Weights of a small contrastive audio-text model: encoder activation hardswish.
Rows from block 4 of the text encoder, named by matrix and row number. Each number is 128 + 32 x the weight over its row's rms, rounded and kept within 0 to 255. All counts start at 0. Numbers have three digits each. After the name is the row's rms in percent of the matrix's.
# fc2: MLP down (text_encoder.blocks.4.mlp.fc2.weight, 128x512), inputs 0-255
fc2.4 211:132131065132147122127138110125137135114136132091140134132130129130123124137136142136019115133077124142135000126124126000113134131130130126131153113110130132122149136119124127123116149126129127122022151150134160140126136125125106131123133130125126130131068097130126139149135036142131126004125136134132109137133128122127126126132129052095088123130144118136133128126113132118132128136135034126128010117087131135126135180120136108115126127110154022130118133127132098133152130128127135132133086130144124130139128131126130158105125098129124128041144115142135120129131125124140126135120157128000140039128030129127124143124137088120130151137124126129128137082081129138134158127168128131024126127139122075186133172125124138127132120135133129129129163089077127133123142137129130
fc2.5 124:125118171151154134120121163128115108159135107174159163151112123132171131148101138133212117132194133142117204135129179255127146130120121122141098133153172113155096133125133103113144137112132154137196139135163123125123093146112198127148079128150124145147172100163114139125142225152133139231114088168120173141133138119117095147108145196157162132130076130129200149082117142138169127152104214118132243125133123149131156062123134118127202138143146146136175150124168121091077149139121141127139134107105134146142131163145121098151139129108157149170135161092165141144137141132067134076107104141251095189116166133117117078108123146125172108128167105120129130151157168114142119136043121140193141152129100150115118048118129131118178117132107172155162110194103178135131136137134130
fc2.6 086:126128060129164095159199221152108125151123134094152161160107131189127074109150094111088058124194136166119089127130197081098141117141115154133102095106148197138127064126112118098089124129113129129127104105133146118136158126119200130122054140136134143172090132114130111145129109056137122089118172145057174182123127115139113126043129069103106107145123062130169120119146097115127111127034104113123115115126126135161112139080172129094052115100154111131191144127155086124105173118107096019157091131129180113152143162091141110118118201128076120055077121127140120149154130141167137106095082120122133083098109140149105112147167074120151151135112137126139150071117158173121109147026085139114136139165127115111114127118104161147049107086071160105117084073081184122107138136096129
fc2.7 105:133148131109183129139100187108129145095137150089131113151109124163115108105161139142037055119125125150111074129128165038105132168153128145133181074104110173167164109126119121106137011170129089122079084117118129163140164136114216147135150136114137100117113083130137124152141081152110144057121108117151149138130149126128159114157124064100109167108171102129124143159116080114115142148180082115118060111146116137149135101117159086136087107000154129147209145105120135140149172137130165085160101136162159132156123112097129146115151125103121157076195128187121116140145166138139133136122188144000171104107097132093136139137138128116121180129107125150134181119120106160131100086188158131082120140118131119128153152114118130171141123159125116140136166062058181139094168147119119
fc2.8 075:132139047136140135134225203135131140126105137150174186102134128159141120112132144146141087116139122164121060131137187047127122131124114134129105033116181099194119132134142149133095113111125128133105087095181081168126118136131149126127154126153121137138096106157147115153124097144134170047126156183132106121132139118133157122124141164137110150123144155115173100130143124149158142123080089121137079140093126172114101083128130078030109130084136058120238135136189096140186121127142148041170102149145133124184131198141120189124120145125145123046128059121172123135136084130161126142129220124000121060123090138137114139149131085136186166114167125133123122040093200118123096155086120113103128139120149126089112110126129122109129139111103197134135091163095155125122123131119135
fc2.9 085:148150130127125140159242138118140163214131155088150153145126140135118155181136145165055080109136120169138074121150112055117125134140152122110159053178138178147125151139134091114138222113131186133094205168133139154124105168139164113143179122191139112137120019124116138135121123221126168099107141156128120121115138137146143115237137063125121161115192145142154138158131152141142151123158107113140098176165134139136225054113130054136159118126162176134127139132140110132234121134137182143122147126170134169168117140137123229165146167105138137113161163092136134127136146147130119167132212134102156116140118137116117139158131123140139181126132124162140124163129139133152183127156115128090118129123157123153144135139127119146130145097111137145141138059000157124176131117143141
fc2.10 106:129138133104144134120106138128138118131136138121106036118141130135118116116135118114132139126095130159106179116149109214139116141143102122110103123037040077128140122117114144123128000109126038136127035150057148121124166131123215124121114120016120099118127141066110140133127139138103104172142095039124110110137136100119128111196114129107127112138119091128142122122185131125051122121173144112133153114118135047110061197146137123200080085139129100144054121144059084124085136129147125211075121127127120113047140049110127125085111172137100112112157157125057100141131142124092103099144114125170172136118118152139142070123136135133052071142081124121118113166143037150132110067028166122125132126146125119197151155122120135157107131112205033123118180123186172127068143132113130
fc2.11 103:133127141139127128131223000146148119041130142086131143137142114132129161149111141146057128125000126119149050127122049028142119117106130112132124166109141162130116126126132142161140167129132122130058169166144181181127109116136119129128174123122120129107096106149146133137108052149133121054137137142118035132145127147136151142184121099104096154127144122136105126123131165117140127126113073134130038146111135165099135211140111147059146146083112071121063108144147128141158084122127138175113133130134119146117130138136123143102123127142157122085199063087143144115116128104136143144144193124000142060149090130129162152141104122126143097107136140123120111125113143112120160145229139141077140108130145110179132176123127134072120133137193148147119155099133091108146127116166109
fc2.12 074:139145146159114152134154100152138134121097137115145146127143119112176157125173106141131000117118121145131182124146070182108124125113148113142090174163148118151131106138142175144138135153127171118158159123119155148129118114126176145154129112166118148137156117163123103139137133138147041185106120136162161122140131154109163161100153098149131167105113000129182134068142142169139164107124154131121135144134127104139119205067114164178173166065147158139103145142145140129088136133142137045119168130139104174099109133130123136128154178121160139158166193138146154139110135134112157116121151159136125144118171124119130121125126134163139098096171130140129136123147142093135144112050143125153126130102117130161122151103144128137172147144137133162152170111148176123149129108150157
fc2.13 113:115113174143106130106128121136137102145123111156139129133135104093139129146084110104148113141229115089154151130096184182112125106119133108130116171182116152099119142120124115137147170118139156130187164102133162122123097115115054134124110122143123135115183201115110121144119190076138072177153130120114187127122122134120121139041119152164165111106078067114131117138113163119124123110119180147121183131120114127119167134108127182123182135214125167108127113137117173136122122127120097000107152125095116136132116125144122039204107171127130129216000128084125124127108075128135145127109019129236100158145141123125149141104096157127115143113134145104123125151153122093107099135085094125159140122126109127128139040125118134152118124151097118125132007151163100136129139123140132
fc2.14 082:130132194125137149112163009127139138062142147154102151130141136109156150134115134120210149124033121122125234124128007218131112145117145121152106159153139136153145125130120091144154171121138173129164155103136129141118129126141105135129142118167122126129164041171123138145137151158127126207135142150146036103137133133133108129185147147149140151111138109123127131122123138155150134128154178141127209138166136135117144153124128097107131130065122191129000134131134148142163071136131144221063165128137086144108125140144119093115122128120139127199157104091144134126111127121127134145146139150255115195122190123129143137149116150126142102128164111144124118206150151113127153160167158139176130132114116138109134121132141117088145149145162148110129149156069114138138142121148145
fc2.15 110:129136130149169123135167184128122134115112142086196180153130122186164120120161104137056010129083124144108079123130185078125138129166127170141160135116177168138127079129150118134169117147119161123090113088177132132147144133126248133127149130162129147140124100184133107143134100114126073058172116182120126162145139112148148134158115046104105152127179083140131118136158121120177139141074072135117063121133126167147137134064156135126144115116203074128189124144171148136120147121114140015155081133144183123150149174130142158165132142147121133087149088190177126136134125154130123119144179129010140065121089129135174152137145115141177130122160138114122154128113171173121097137129097122071134163121146112104124130115119129178134117113109177125136090065090207132126155124119130
fc2.16 059:134142186126149154135019108130124124135120146091169135169109157164109130124062145155053026120186126087120090118146126063131142151132146135119128064095129190130126160140110118118143077139128103131094109103107113176130141148139161121138144125121132142152129054104137109127143080160119150087138145124130119126143139126147128144170143069094104149103166127124095129163127100149132131114158080109124055120125141081129188078101142061170127130000179111126148154134130159123150136124143148117154113123158135149104135098112146153153149097121114126140186148067127137134145134145152137170130167133050123108110085143130112118133156127128119053153106128123123144165102121134148118130102143114071141156118153092092121090128125124137131134115118132128132137073023091113133112141116126
fc2.17 118:137145146157122120138052097145128099053118134165180184148152118100170150111108150125135181147111127064126138128117130144140119143146106123181139224194182144101121114122143159154137174127143178127136135060190113140133118125116092122141169119181121152130158255204134130169140140116130197146143147177160109123161132112131125172172118161150159167125141195122076113139121135131180141124109143145132150129148153205129119104156126240074160144255141156122113120121177180144134111143117155147110151125114125135202136173156127089161123108137127131168066023123180128138111090136147120133120097148197122156144138135124149165102117156129186221113162123100108122155148178133117099179204161115147135118122117142069113109124130125125169122158191196136136095171241102129133139124118155
fc2.18 061:123123197147139144128107039160122120116113114081187162139143143159138136106114125131102049130078134125112218129126061202154126121139135125173145125154184119175139089143140098154159205180126223133117153127145102105102173108128208152125128122202123188134165051179124108150123119100145119184145123174158102116157121119120108135055128062134120115173139148144134138087140135102161086112173134122135140101137120138104073143101116089165156148047114159131055105133154178130100137126127140069128142114124108100151150181142151133151101123169128117207255187114153138122112139136090144081133183142093160193161176128149127105152138158139180163126176112121114123174101173127121147139121142108117145123127124098119154163121135120139188145104108180119117205080089174129133107115134157
fc2.19 097:128128255119103125123059036117135120075116153136076187119150103117144134125085123115150143127058121084129191127124079198145109112144101100130129210114192077124133149117145147156209128125127165126113133072165122103143103121127075126122109126144126119071155188174118123113115126101114103152189108203130066111117129125120101130123116132109121113114084122127093117077131130096178118096098135125128138113139128153114097139138115185124130121184066132114056092152172208131101120129138118172106174120117114120138120192136108113174109078134141128198090082089167123105109102107101120111150056110066125151143163134134153138136100158139186095108179142103109115235125188108118130122192130122137125115105158126077137096110131125114143136122163187131121099158190083122111125113146107
fc2.20 135:128123200146103120135029106136121121159116104145147191121133132116174135123093117102162175131160131069119204130128127212155122106129129127154146211165210106087098132134138131140176150142130219130144149045171094071123097125130083110133101130193130154120165160183128120117125160090134129191140102204131164126128126132127092138130125138132146112133104196132088126112116148101186118126123176130131177124148129153134112083141115182166161138199083155126122103127185176120053135131114101144136165120095118129169135189152130070168110099147128125182023143124184137126115120130098128122125009113194097175145165120135137109103122174135194126123195131107119111184146198114129099147154124128155123114122130130043109079131131114150164131126129196123127074154172086122146109116134124
fc2.21 074:134134064138124126134071148119124121087130118129136131132126118121144135091155140099072130131094126148124036123123182033135133141149115135127133136055126146084122137114131143123099000101128067127057038107127140162130132136120179111126137128097126146121080148140147126141132063087116123000143131134124121137135136107121133151134113100091088125124131094134111116103123125107126112124125051130124031093058129145129098178143129150104128116132123025119164090118132095131126139126113122157137041135112133122119135133135136093083127122133117126031106091179125119118119118142142104147128127116000129025137036131126138102106124066124134125129131125112115122066078126146123101134109140115051135120127137087131107134122124124100138114131162132120127119146215163132112133133112121
fc2.22 050:114108034134099113089085162132115141114126095190121134048104136151148126163159120071163172129127150120154075136126174089124106103086137122106120225148131044144117074141111104140066191106127191136125098068143081086091136122126140144111101106169121108157101173143115121122126143061163159057152122140105079125114107161082099085076171170143141118151139167099118096082158150134136112129052126120134108143074099140096066094134102220079118123255140079117149142152130111124105073111120115176112093126121117091151106153141133072142161128109090105085025032156140134111121069135115127111149068135153101084111089108153085107150115096119133152148148094121131115071113133107112099149122109149114116160148087123113120090154133130099087142100114133097125058217155201124148071140125137
fc2.23 094:119111059123126141102178119125149136098125127202050131066145093105130124142133138113202208127122109119142093145114109105094128124122121078089114053104127050160133133120122122134100121100130107123133132128143129150111063122120039147124075117106116101116090058117139139108123119124119159089086164139084074098088127106097090089091152189146149111089098131121134110069115150129132132079080142120131130128112106144089067065174099047048122130086048083104113129167140077144164086134133098192123137129120088128135108152134078102044130099096149122058080062099126134083112092103122138086134088133119080075120139122123117159146094107120138117095158121122145105051110143089119151144140107138164114147123089164100136142119122145063131151143109143152148097209101082122105112130158135
fc2.24 062:126128108098125131127109055117131114060130173151074126122132117122108135130159139126151137125032129136143123129119039085132121108145121124121132255126136140157123132127141139128112149120126112132083129168130145146144154126133136115119089135126132098109101136128105118124117040138111203101075141137151049108132128136126119120090119118138131114151116134129140140098129104095128114139151095136129090147142137130128137200158127174028100138113085096132087099106130099128146127130126136156114116124128159126179132138123130160136095067127153132091255089105141121128133140118112136101136202115028173144145123123141112163135122142123132193133139130124134146131125132161123203140253126114094119091114134129148157246132124113059120117140092128114120233147066159143123134126138108
fc2.25 091:133147045103126144129220133100141142096128151145072062065145110118086136125136159116153089131120123160128109134133100113135124142145114113091090011100064105153146099131134102140074089084140079130124121128071094175119139140121130135131151117062135099103099026057173117153125138157117090103106213066103084105124135128112164109150128159158136146098162098110111124134148119129082128106111135121139152118104103085109076085131124008086056118000121170114125117135065073189241094135140141162107142157152123119075125072130118121091133138103113134099170077101067121115109115127197123148130199126206159097131116135114145137152098069132055069114081126127125123066118067125117130137118155124133131132115127139101143100121123112111064146127099048133136101127024136133109133133121117
fc2.26 085:119110143125129120114075107127124136133131119107135226116114119147186110155115094135081088120110131097132109122126137084107132113116130136132135255128215047147127116125115169118161160167124178132096175163182148087120116129110112139126095128175127118141122196199086130103122110101137040101127048195117127117112122132106100111019132080107108119122068042111163129090124126128169119138094103105122063126121111152138111187099124243169151131163130054136115142130220154103020146129133108094144125108120132139159108229114121125152132096108097129086119144120196120119142127139060146074117065135000107102120110123130108127135137126099215143141196132114151141101125238119137130108135122146106129138137108111177150168132120138145164126116158232128131140101226103136124119143127139
fc2.27 111:125126083133148134128153034141125127089138132100173108163118131115102094115144157143059120159024132160122096135116037024117123121126137143135144071139122199114132132135120100129118176121134131131072185180118161123122143116125116138126132132140133150176099069115123125161138056138149157050129150127160037135157123129135134153090119075121095093135154110111156154164120131143135110140181078139134037116135137107135194112123155066086140127110103015141046140130120102134176117127106153088103108127128119132162150116122148164119106133141140124043195137110130127150135159134131134097115179131000135117125105129123139141132147093124120194148130114161136133088073110151120210125117113135063137132136125084176120140120134132085130127135105110141131138092021135120134137134127117
fc2.28 087:113100071133126105101233184114134144167131094193067180094125109143154130167190107090177170120188121142137057138119199073141134084110131117139154203127170052134112141130128139120108100132122133134100163153162155144127090126119138133122128129149128120132072130166119144085123126085142102028121121176080162128092119127106119093149128177140111122133135096103172112132118163098167118119067111119125092135071112164114132139131117159085121130134089044121215122127165085107138136119127106189165138120113130134172115168123117094122114101112148121033059098168166132114135111131115129084121065126002090031141096122134127173130105068139165152124170136121124099088106175114134207145163111139110120124132133108215125153131132154134108148097156175128140087192106148117146131127151102
fc2.29 064:125128251143139131126108000137122122087128108101122168152129109111112139135111118139071074130051125129130124130122066115118136107117137113157157070137152157142140151141144092124197145140126108130098176108148139147138075139122149131137134139144131141128173005142118115127160077137136123124153124155131070159114133146126123141060131084105096116124185092141135144203095132134159140124145095137116087128150108147154179105099134029090163148043121139130074144110162196118143154137131122032142137118116133164142136135131127130197126123114161136159152111094148153139128155120124140126118138146006087122133118111110142111106116146169144120114139137126118140180107162106135139151156094135088136120102117101112132090122133124078150144154073153140143098100000143122148153125145128
fc2.30 089:141137041129125135138137224104113151208115127111144169111112161152119121120118138131137115121209141104113098118144205114119138137130134154146156191163169099122116096126137130104079255108126183131155195146148096150123127172138066097143160129141132129145112213144127120139141159180105173151093146165126221149128137125136168097120127173143140137143113203127124124167128102144144149159144154111135136140120127137158112024148125198151103113227188138134232145116167075114182116134126141020166112140138144124188130177135121176114148087129071124096147152160146113143143117144174113181126185131203147143111131134119095091124149110147171194125134110135128137054145182148147079140119106106163134141137117131063109083153125094176122125123046188121122091128143058144127115134091145
fc2.31 076:122120112126144139113151255122129146220134108149137095127122125155120136154149119103166125127205116173132164127131211175119141128117135110135207000113093098170147142137122091117078087133127109132121077093109078070102118131125146151129068123130126128138140000087128136130143132116143127152115098095099214116119129128119093116147150111122130132116153167133186121107150127134104132126132143120125178124100107101126135102135151000163132120064154126129225146138093097130084170138139116158175100121110128144135133104133122077126123140102118134136052187193103128130117127111098139109112062161163121159120108121131124092120124121126099156135111131126140141132115093117125079107036114129103131131105108119113150102124132137182123145127107082135141103138028195129125158134140147
fc2.32 094:136142104114122138127103175116135146191136144174068089109144137153138144161143126117182190111211130143131187128133121184138131121131121100127152220149101117163148160126120146126074080152128159133157100094091113090117176113139131122129145130133132110108112216101135144121122138121119178174114109098148210074134125137121118118223139171142155127144108203116125134125148120113100120121144184110136203128122146092120141089159125194182087106205119197142168128132085119129107137131148119213147174128150137127134099105120103115096123101123135131189096229156085124118135147114124125151114086116255200181135167138152104136134131127117099169140138126148131121157151105139150093107105161133168110110147136139074168102134131137190126127129206089127125111154231119127127134126149131
fc2.33 091:123120163159106130122149142141135124142111125175160203073119136144176176135142117117212103135102122118138188115132179222125142131143164133151149166179188040090066065134147119138129220081129191139172154088185082116120086152123159111142123111190132165146184099193106096122123215103123103191128117186070123128128132115096126137047137171176158150126109125131132096074183187144180138127056165129128210166150102162130047085121113140096152166155159163103131119161191142130102100123124128062143161113107149152182110184169112144188145117133120103145101034161182160127128083148064123120154127133145122161152167129140127113133126148152191157119173137109126097128153188114125134170085074111166144152131112152107075108150121106149140131111003204109141076183073156139165096090106134
fc2.34 098:124110216130096122132046114129121116164135107148163177137129155099150135134140109106175180129126135169134207130129148231153131100115140109154186136139166123111096181130131116124178027136124124132154070094162126072112109122130212120125086134167130154131171085172123140101122163053147154194160076182164136117127114127138076128105128149130132075164162177141135137157097134126177097134201178135120164134157129158135134137144122101167148148091057134130147124118161160096010155127124068098169135107100106123167124160142137057144108128143149118164000215189169146131128159118072125117111000118135088176146173114124111132114121174123170147149168111145122114166143169095141083120134122117163135111122125128100113115146132125130188109113167170120119097177144165129154115117135130
fc2.35 084:115115048132108125123067250136128115195120108152165122139135111079100132112112105104162206133241126115128081130106245095126122118118119113133130167141133137110115147130138112139092141132129138125151115095143124082123108119115078121125077126140122137117110156112120115113124143068133157103124121122141188131115126129119113133083124166136154104123122223122117122131101135133128120118145135133125120127106120135119127071162124152122147140242109103118248114121128114123094139129129098085144126130092113113187129139135124120127119106126129121102000154145128129113112099121121135115124022130198101104134132119114135147108101107125130214110112134125119106081117129112110079132156078124142131121122109152099113088125128110152160124139094137132125039155111110123124106122125125
fc2.36 089:126114114152132101106111050114146132122131107109119114124120109113131136136099135125127222128098124072141128130103057146093128126113116110160169142173119064122126141112134103095131249138119170118116198135127111061134081138117047134121154128126125117122142174119076135140142128171132195160141067124125115143105134117096101128171119135102139132118138231144104133172105139120135138133147141120120149121136114119114163006153120142154183140255143126132082134104108144120139098129139136159113177094120120130146111113110122123128137076104131135145119144114125122151132146117077128125129119129154112161115147115126125138107116167141105157106140134122129126115140121094125147100190137131143117122124106123100120070120123159116176129156104111132129111114154064130140147137124145
fc2.37 126:130120146129101120132127139144131121133122105118065044125111126117113118149133125140141087123191139125135158130132135170103129103107144132064093071126017147087103114134120131119170074139129074129171123168049147147121097139133123115137144132071134103150142134038135118092122182160150032166130146010100160160117125165131153127114130149147157141120125017130120133140113127133038129135094184133123178138134117084142134124104116121142123145099130177131114122115042157117165142121119131098128142135121123141003118033107120144136147136131120128171152130113040147127133133136156145147120140112238095145127149103128103125106123135133031000123082138124139124154149024106141161107053131140174124120130109145173107115141128129129069126120103010124134115102136125129145092115136107
fc2.38 098:119104115165091098110083187118122129134152089167170147125116125066157099118152132099156194159180134121125099134114203157128101076083114138153150194094142081043092134106129160128117135111126097123133125112150124104134047092131122115113107145095119169108131255136112130127133137113149141115136101137115204155141112123085121139056115181097113105147081109108104109122086181124139116160085127142123117104101120140127116109157108195179196146255138037138162130130145108115071145114121088106132054134088090127138128138126124088113112123131148105084037110183149114174139132101121118125119082121081037087109089115125129097108128117123137155151139131117126098099109150090115106113035066135118113106155100110138090057128138136127160118168067143113118066237247151125098112138126116
fc2.39 100:123124141131140119128120126130090125232134132146058076116124135177095107121111117126171185130195129103111180133133123170147125115142099161122136219171088160118132129127138122132145209158125176124181167163086141122141173110147087137114118141164139128113151188088119116104120162101143096205129138081128204132129116121127131127087127150168161108163108183136108151113167119116094130127130181128127199120171125094147151134125137163171092119169119223130117125130081155125091151116108115187158158126144174106090137074105175118177106120158124140208110204102087125134135159130149135127127107110255153195124185130158138148148156163126071117148083153130109142176155081181118188132145110131163127131137126167150140142116121156163071111118075070105110143115118092117118140133121121
fc2.40 067:134143178112166135165082129113120137048143132106192211126130163146164109117126116144124095119046132138113189125129086234122143141159129147119040093137208145152129117141128099105154092089128141134147100093185101074120140140125176122133151133142129125168170059215137120140117144121124196197116110221135037113132134103145132098177120107123141118145132161124084145133119089141199127124147164116142216119154150184134096068105153098094103089119140153141099139125197153121086127132111146044084154131153131113170141187128145163148128128140118125193141088121195111132144152175149109123113169111193155190137145142149103151149161181119208123156174086157136117141170205166145083141109140118163122148141138145096111114129127123126150119098111214125131154082072149131135128138108140
fc2.41 064:118119148156106132129000195145116133154123112162095096122132119117135132150161119129138169125223142166161166134135230160106109081097119124115189017080093158107104174134138145132152000165127066141121036090136149098130075119132203116127106131133126118097127024114143138104115129120168143128142116094112203148116113168108103150196150098118123131128214172121110118154148138126115108111096134136119158160138122171167163130140131029146160145020137150125240133136107143123083208120117105179206104127101145135150120086124126099130124127120128135129034130211108158137141127117102137113101024112146097130137114118159112171120131146137099154148113153111157123176130091111114146124147146157123118099165118121127126135129129171173152126140158090124132112129119226112167126127158143
fc2.42 082:124123183134118144123226106148140119106116115106135161142135158125148150155150132124080060129128134164138126131144128099157131135106166107144123107114141204151138137135125160154143074171136104142083129112140159187111148112133240136137157116148125146147130080165162144152126107068142063068149154147152145116154113145131161136121149089114105140146189055134141124151131152127141119126153099127130089115119135165092131228095094113115139148000100153131126133133140162132133125125146142085138130125142102126130122143139128109126148182138159116139183156150140150115110128122141146144131163135001137088149104127125125141119104118125146093130140121143121107164090141096154140151204158134088132128122137099169153195135139124137141147108200143138127174118124191124163102111163117
fc2.43 137:130131239113121130133088100130123130158129142131066101079128131156119133142118113151172117124140120109136252125137101245128139144151131126108116140132099060141124113132115134128191117120132123130191125133110113106125130144138132126126120120123132107123192130109116122102114193129118093243131114091111145099124127122120121093112126145166160117118086100134103132075158119125100137116126207118130232145174125114125094114125121131177109105078121211124086125145106183130094137127132117195128174122144141125074111093123116146175142144120109126223142149102105120121126129145093108130149104130255142212128200136141131129158130197126097058125102128125132127219185097138133179107118124125203124145133133173133130132136115125152113126121097098118126148124118111137126118127124139
fc2.44 114:122128139112142151151153127121118115176126124123179119148120140120122120106138114149151128144180132185112202136119147228130134149139147115155115081158126177144156146145137120128132098121137146120205131181126129121117157125141191136128126133114139145152204137122148118148144236115117133217146138126186182118151128122164148139095128160151181091129133150145164147166117106135123124123192220146118206121163131120138136121110153129152155126133132217131127121115119146139124169142110130043116183140119127104102150124146152133133115210137134139208173221127119132112114172133149133131130124134255117194129191115123125080121121162119128110134127113154124142144158122136116085128000123115193137129127144171127142080138139114147161127150157125133127119129190157133136127137118136
fc2.45 100:120115174154137113135137111131099128090118098177110121117117143130127095112166107092172150142134133136119182149124108195148128133110130145141134018120124167150128104143139138123139089147126096126152101031135113069144124101124132152126076139148135146138166042113151127136136150052160091169117123128124153145126121129130114142085144109144146132119188100124101137136142144142120136146081162162111214127141109158141140134109120027095139160000083185137143150102128154134008107121116084136132146133117154112128124131118149013144144163106148149177000123163128145146123139139169145122116029142186069145115159105120131151107117151131122098135115144123121130176147125108127088157148111162152124143116127157042129107115137156094120121146122117131139025147049169118154145142142126
fc2.46 109:127133141120102115134030113132144117124119130117122144095144102100144125084081137128136194118143109054119144122129128146124113128134101113125102233114152039100096133136144142140135123117124148122125117106129099081128085129124000124125163123131123130105121216140105115122113120113115093158121077148138126090105129103110134137073117140113138111104058150117058112092119132132142130085103134121126143114146117118132069101155127240140110117214063168116092121128145162132110116134127119112112174128103098120136113158135109116146097061106129120158133136102133132119119102125099124122149111115151088151138165124119140086127105151143144109107152140096112101097135152112108085122161138117143119119112152141061097102108129118108149129139149155120106111111255010120099127126119116
fc2.47 164:128129100152129126122126110132129146119118125140156234119144114137184131152121129131098167119092120111129079123131127052122126106123117118151136231150241080141111131124137147140127207131126213131080170117217121117132102123117091124132122126192121141123104177229106137129129081145129127074128100230114102127114130124115105125146139099106116138118112163114139109109138159130200139109071091112127067132115130197127141128124120210127183131224147025124128128140226101116127119131135137161129128120120127147190112230145105153123131097121135124062092091123219133121123098132088123106131121132000103091123091128143127150122117127134238177118219130120129108070113239112130144150192123128079112131134130115124132133127125146135168136132156254138143109128163101123129130129145145
fc2.48 096:120131141141145131126118194126158143160128129131156151094154107132130134119110110099169179124206118127124178124120186224130127146145107103151137104096161089139129132107155134160111080123132132126157068048150106055128137102117162145128108134122122125097139166151131123130126198080113134170157099153143197112132128106089117120156122171104131117113141199119066134180142142114157115123148160100123213099133113143105087067149135129179141129167121181131167111142148137145058130136143081095136146125124131116159109149142101101111112167113139136169000172140141103109122142109094117138132029129247149147129145132138146108122104141122150143117149130125123128142137157118126047126134126117155117120122124139023159061101125138188164117148167164146131042158203092143097142129141123
fc2.49 185:119119114167129132111112118136130106108124120120205238129156132110209151138111118122092124122098114105130094132120150100134119129126119112189142171188253125130137129125158135146127185147130232122107158079244133107120111110124115143129138118233114164123119122255132137147109110115148119099136098246153111109143126125119116140130140097121132160123138179126118110111111163147244135113110120132122092125117136220103124171118116164119179141157120118119141127136232145131089117134129124107131137116116108138235117243167123105137123108147147134123081095130235137111116106126111129116123102139104111104137113123128133156119110132123243201118223117111127109105117239108116085170208157122109129128112115120093132163120139138139195125137193255145137144115177116124143142124152150
fc2.50 089:128134108089156133130206177137126128173139162102114109135148119135100157121164141118132140120127134183128145125126174141137144146157110120140174222126101144161154118111134156137110136131122127124149113238113174180138185126117171142126130125136125113120136212129134122113142168106116146138128129096137176136133122121128174140118119168139124121153173143145163131144163101127103121129158118134127125116128130119144107255156138222161079122197125150119159131140108117138140144129119127184151149133140153120149142108119141142117129211141148129123255179175101131132117154115123122125134177131130207120130157142139158130137134118134108209128101134159113134107128103160122165110153154125146154139142132130255126238120123138199119112126188108136122243166238156133110150129111137
fc2.51 110:134131160154117086143027098125121142123141108074130148142113122129150120114117143157051150126066140056137092140134116075124115103111132161129173100108139144065107114124140123139188128162125135124064131118136120127155087125133066134126192146154139124129112093146124127110134066169149044063163104149099095193109130162144136156182129047072080163131129118117065121143128146108150118161087078163120055130108124139170179128112125116196158130100165058146091123123140166124158133115101151158134092138116138136114130140134122150151136077112127141106132115153144151157143128115111134163130137125003065089129081110131153113124119100145140074131139166103134130147106144131104143132108150141070104117142155078101090078134137142130104124147136145105139104079141097133152135115152117
fc2.52 103:135144001115136148141171185124121142145125148107143093138127143157083108125127155163081115121124117131105021126144146017149126138127124144112142029095099151140154129136133114130045136133126106124078116158111102136139156116149092137127193133098132117133082056107139143140136084195126142042081131102122135114136125122144162126169137117120121160129145157122145126143150110142106141140133086130130056143101136113132139089129149029124100118075150053139168150137101043144176126128137159155123103145156155130122140104108142176071120139133137139036176129127105137132145132122155141142119197133082143040121067140119135151136150089130105124148081137117122136019103096147136128111117140126068134125112145127155141156125129128133090134117135098134128164086055115099120144129128111
fc2.53 106:120116168118110134131139172145134140196118124165072080130127115131091140138125099108201137117206124119133210130129161218123117114112130115104120137151086153135110139128120106135142156132128143129197123104072118092132099120129133132124071126136125110107153122067122112105123217087139104203147135080114188130107125141119089128140138158161156124114097122108144121089130132137079121116112180135126226148149117070141146061124120119174134130145103230118174125141084154131091134119129089195136156130124128133090118090122105107178135155119142129220027166134086142112124126123119136125132019129255114193136181126122133133141116140131082109116101136123137124208159085108128144119070086135182124131116126154095117074129137129156105135116103066125125073170067130118141115119140125
fc2.54 114:138135065133126125125121110126130104092134151158122160125131128128155130112170132119130142132077124152118069121118138054145129142134130141125105189094156143121119139122128185135100032122124096119099046156159151156152143128140156119115125134107126135119087236168154130140129068101122100038125147162173112115142127121149149140088119170125105129138104106126145121089139122143145140128125060149120032136091143161127096248136141228078086128109111031115123121128158088123121129127122120106131067148134135121136140153142129111077112119134128142046154119155151127120140123108176120147136191118010145040127081132140128123120130073131160132136139135130124137065104156144125087142127126130086133126129152132146111187135129119103122107122160163122124166184255143128113132141122130
fc2.55 083:136131217111132133151087110103095119127124113109076069122110137148124115119092131174115143133120122100115191132127086204141146153150119140101115120121074086139130138121119148096180183126119113126137142125072074076138139141129093117125126138089138134135207185069112120126146154173122115219131088052098140126121130114122111117104109094138164128141047149128157146056116097107078134149124158124134201112162132079138106042135134127183118112176149157128125125104078170109071171126120129255131133121143182113024149069102157130164138131129121140200177142110079121129141152159117125123119128115192136200137131133124117118109140205110074031144097129110121138164156072150142154085031130118131130125126139158117124109131121127129109116111041063118127172095159106132125135134114114
fc2.56 076:124121090133076118123118185139131141159116129188104084095153117114157167116134085101176100147187139115134165125144154157128114121110124148113080138168075146115108104117138171167071137119140155139159146052056117090124143124127130136131087111147121146118114178080157121134117197075128104128109179063120168132137126160097097119044134162155159146139145092114107119085158158142069133132071181130140185141108106081126098176119077192164137150112131211129132112124085103147062089125146074153110159141123125125076126086152128078098144105133118108167000121146070136133125094126168132136136049151255151148150151130117132115142124102143078116112109133101140125130150077103113091156028129115151130114124121139057123116144144110124108156113131066131127074165252135147145105104137124
fc2.57 105:123123062140138121136225067128135124084128122105170189154139117120162141123136147123080177139032131127119032142118076000164124102122123140139091142154186155128136105130150118141123221122126177127066189159169165139134141116128081135119100131183122160130090113169152151153148060128138154034149142192113029155132126133148103148143128094121102129157118171133144116104121151105178116155056056138134031126102140167128123207148137156057143142149100049120095121126179117139145105125123117203119111131109128115163163179140148128139099119151145126062141037105182140133130111117130121099131133124000122059152083117131137128129123098130177155128166123141110132059100180135114145159185114126074126108130147111148127158126138133071136130118172183133127136115150103115129141131130105
fc2.58 110:124122255121114138133110145129111125128120136119122115117132141145106118111119106135168140129169130113121255125129148255163131140144138133130123134118124079118120111139124133144210122129127119129181104175123140102127142126135154129124092125109127145131191170121123118092115188087119117255159125120127170118134121118130116115112122127131150092125119133132102124101131122131120115122138164118130239136203136124111072117122114134160128123170101205122144117137122184125088143126135104142120147121122131110110131123133132133173134152137096115209124146155123117105119132145115118123172086134234112240138194132126133134142136200117125104127117123120124112246168122141134148127117093117189132147114137162134119148128122101148147135119119124120118139124143130125118104126112128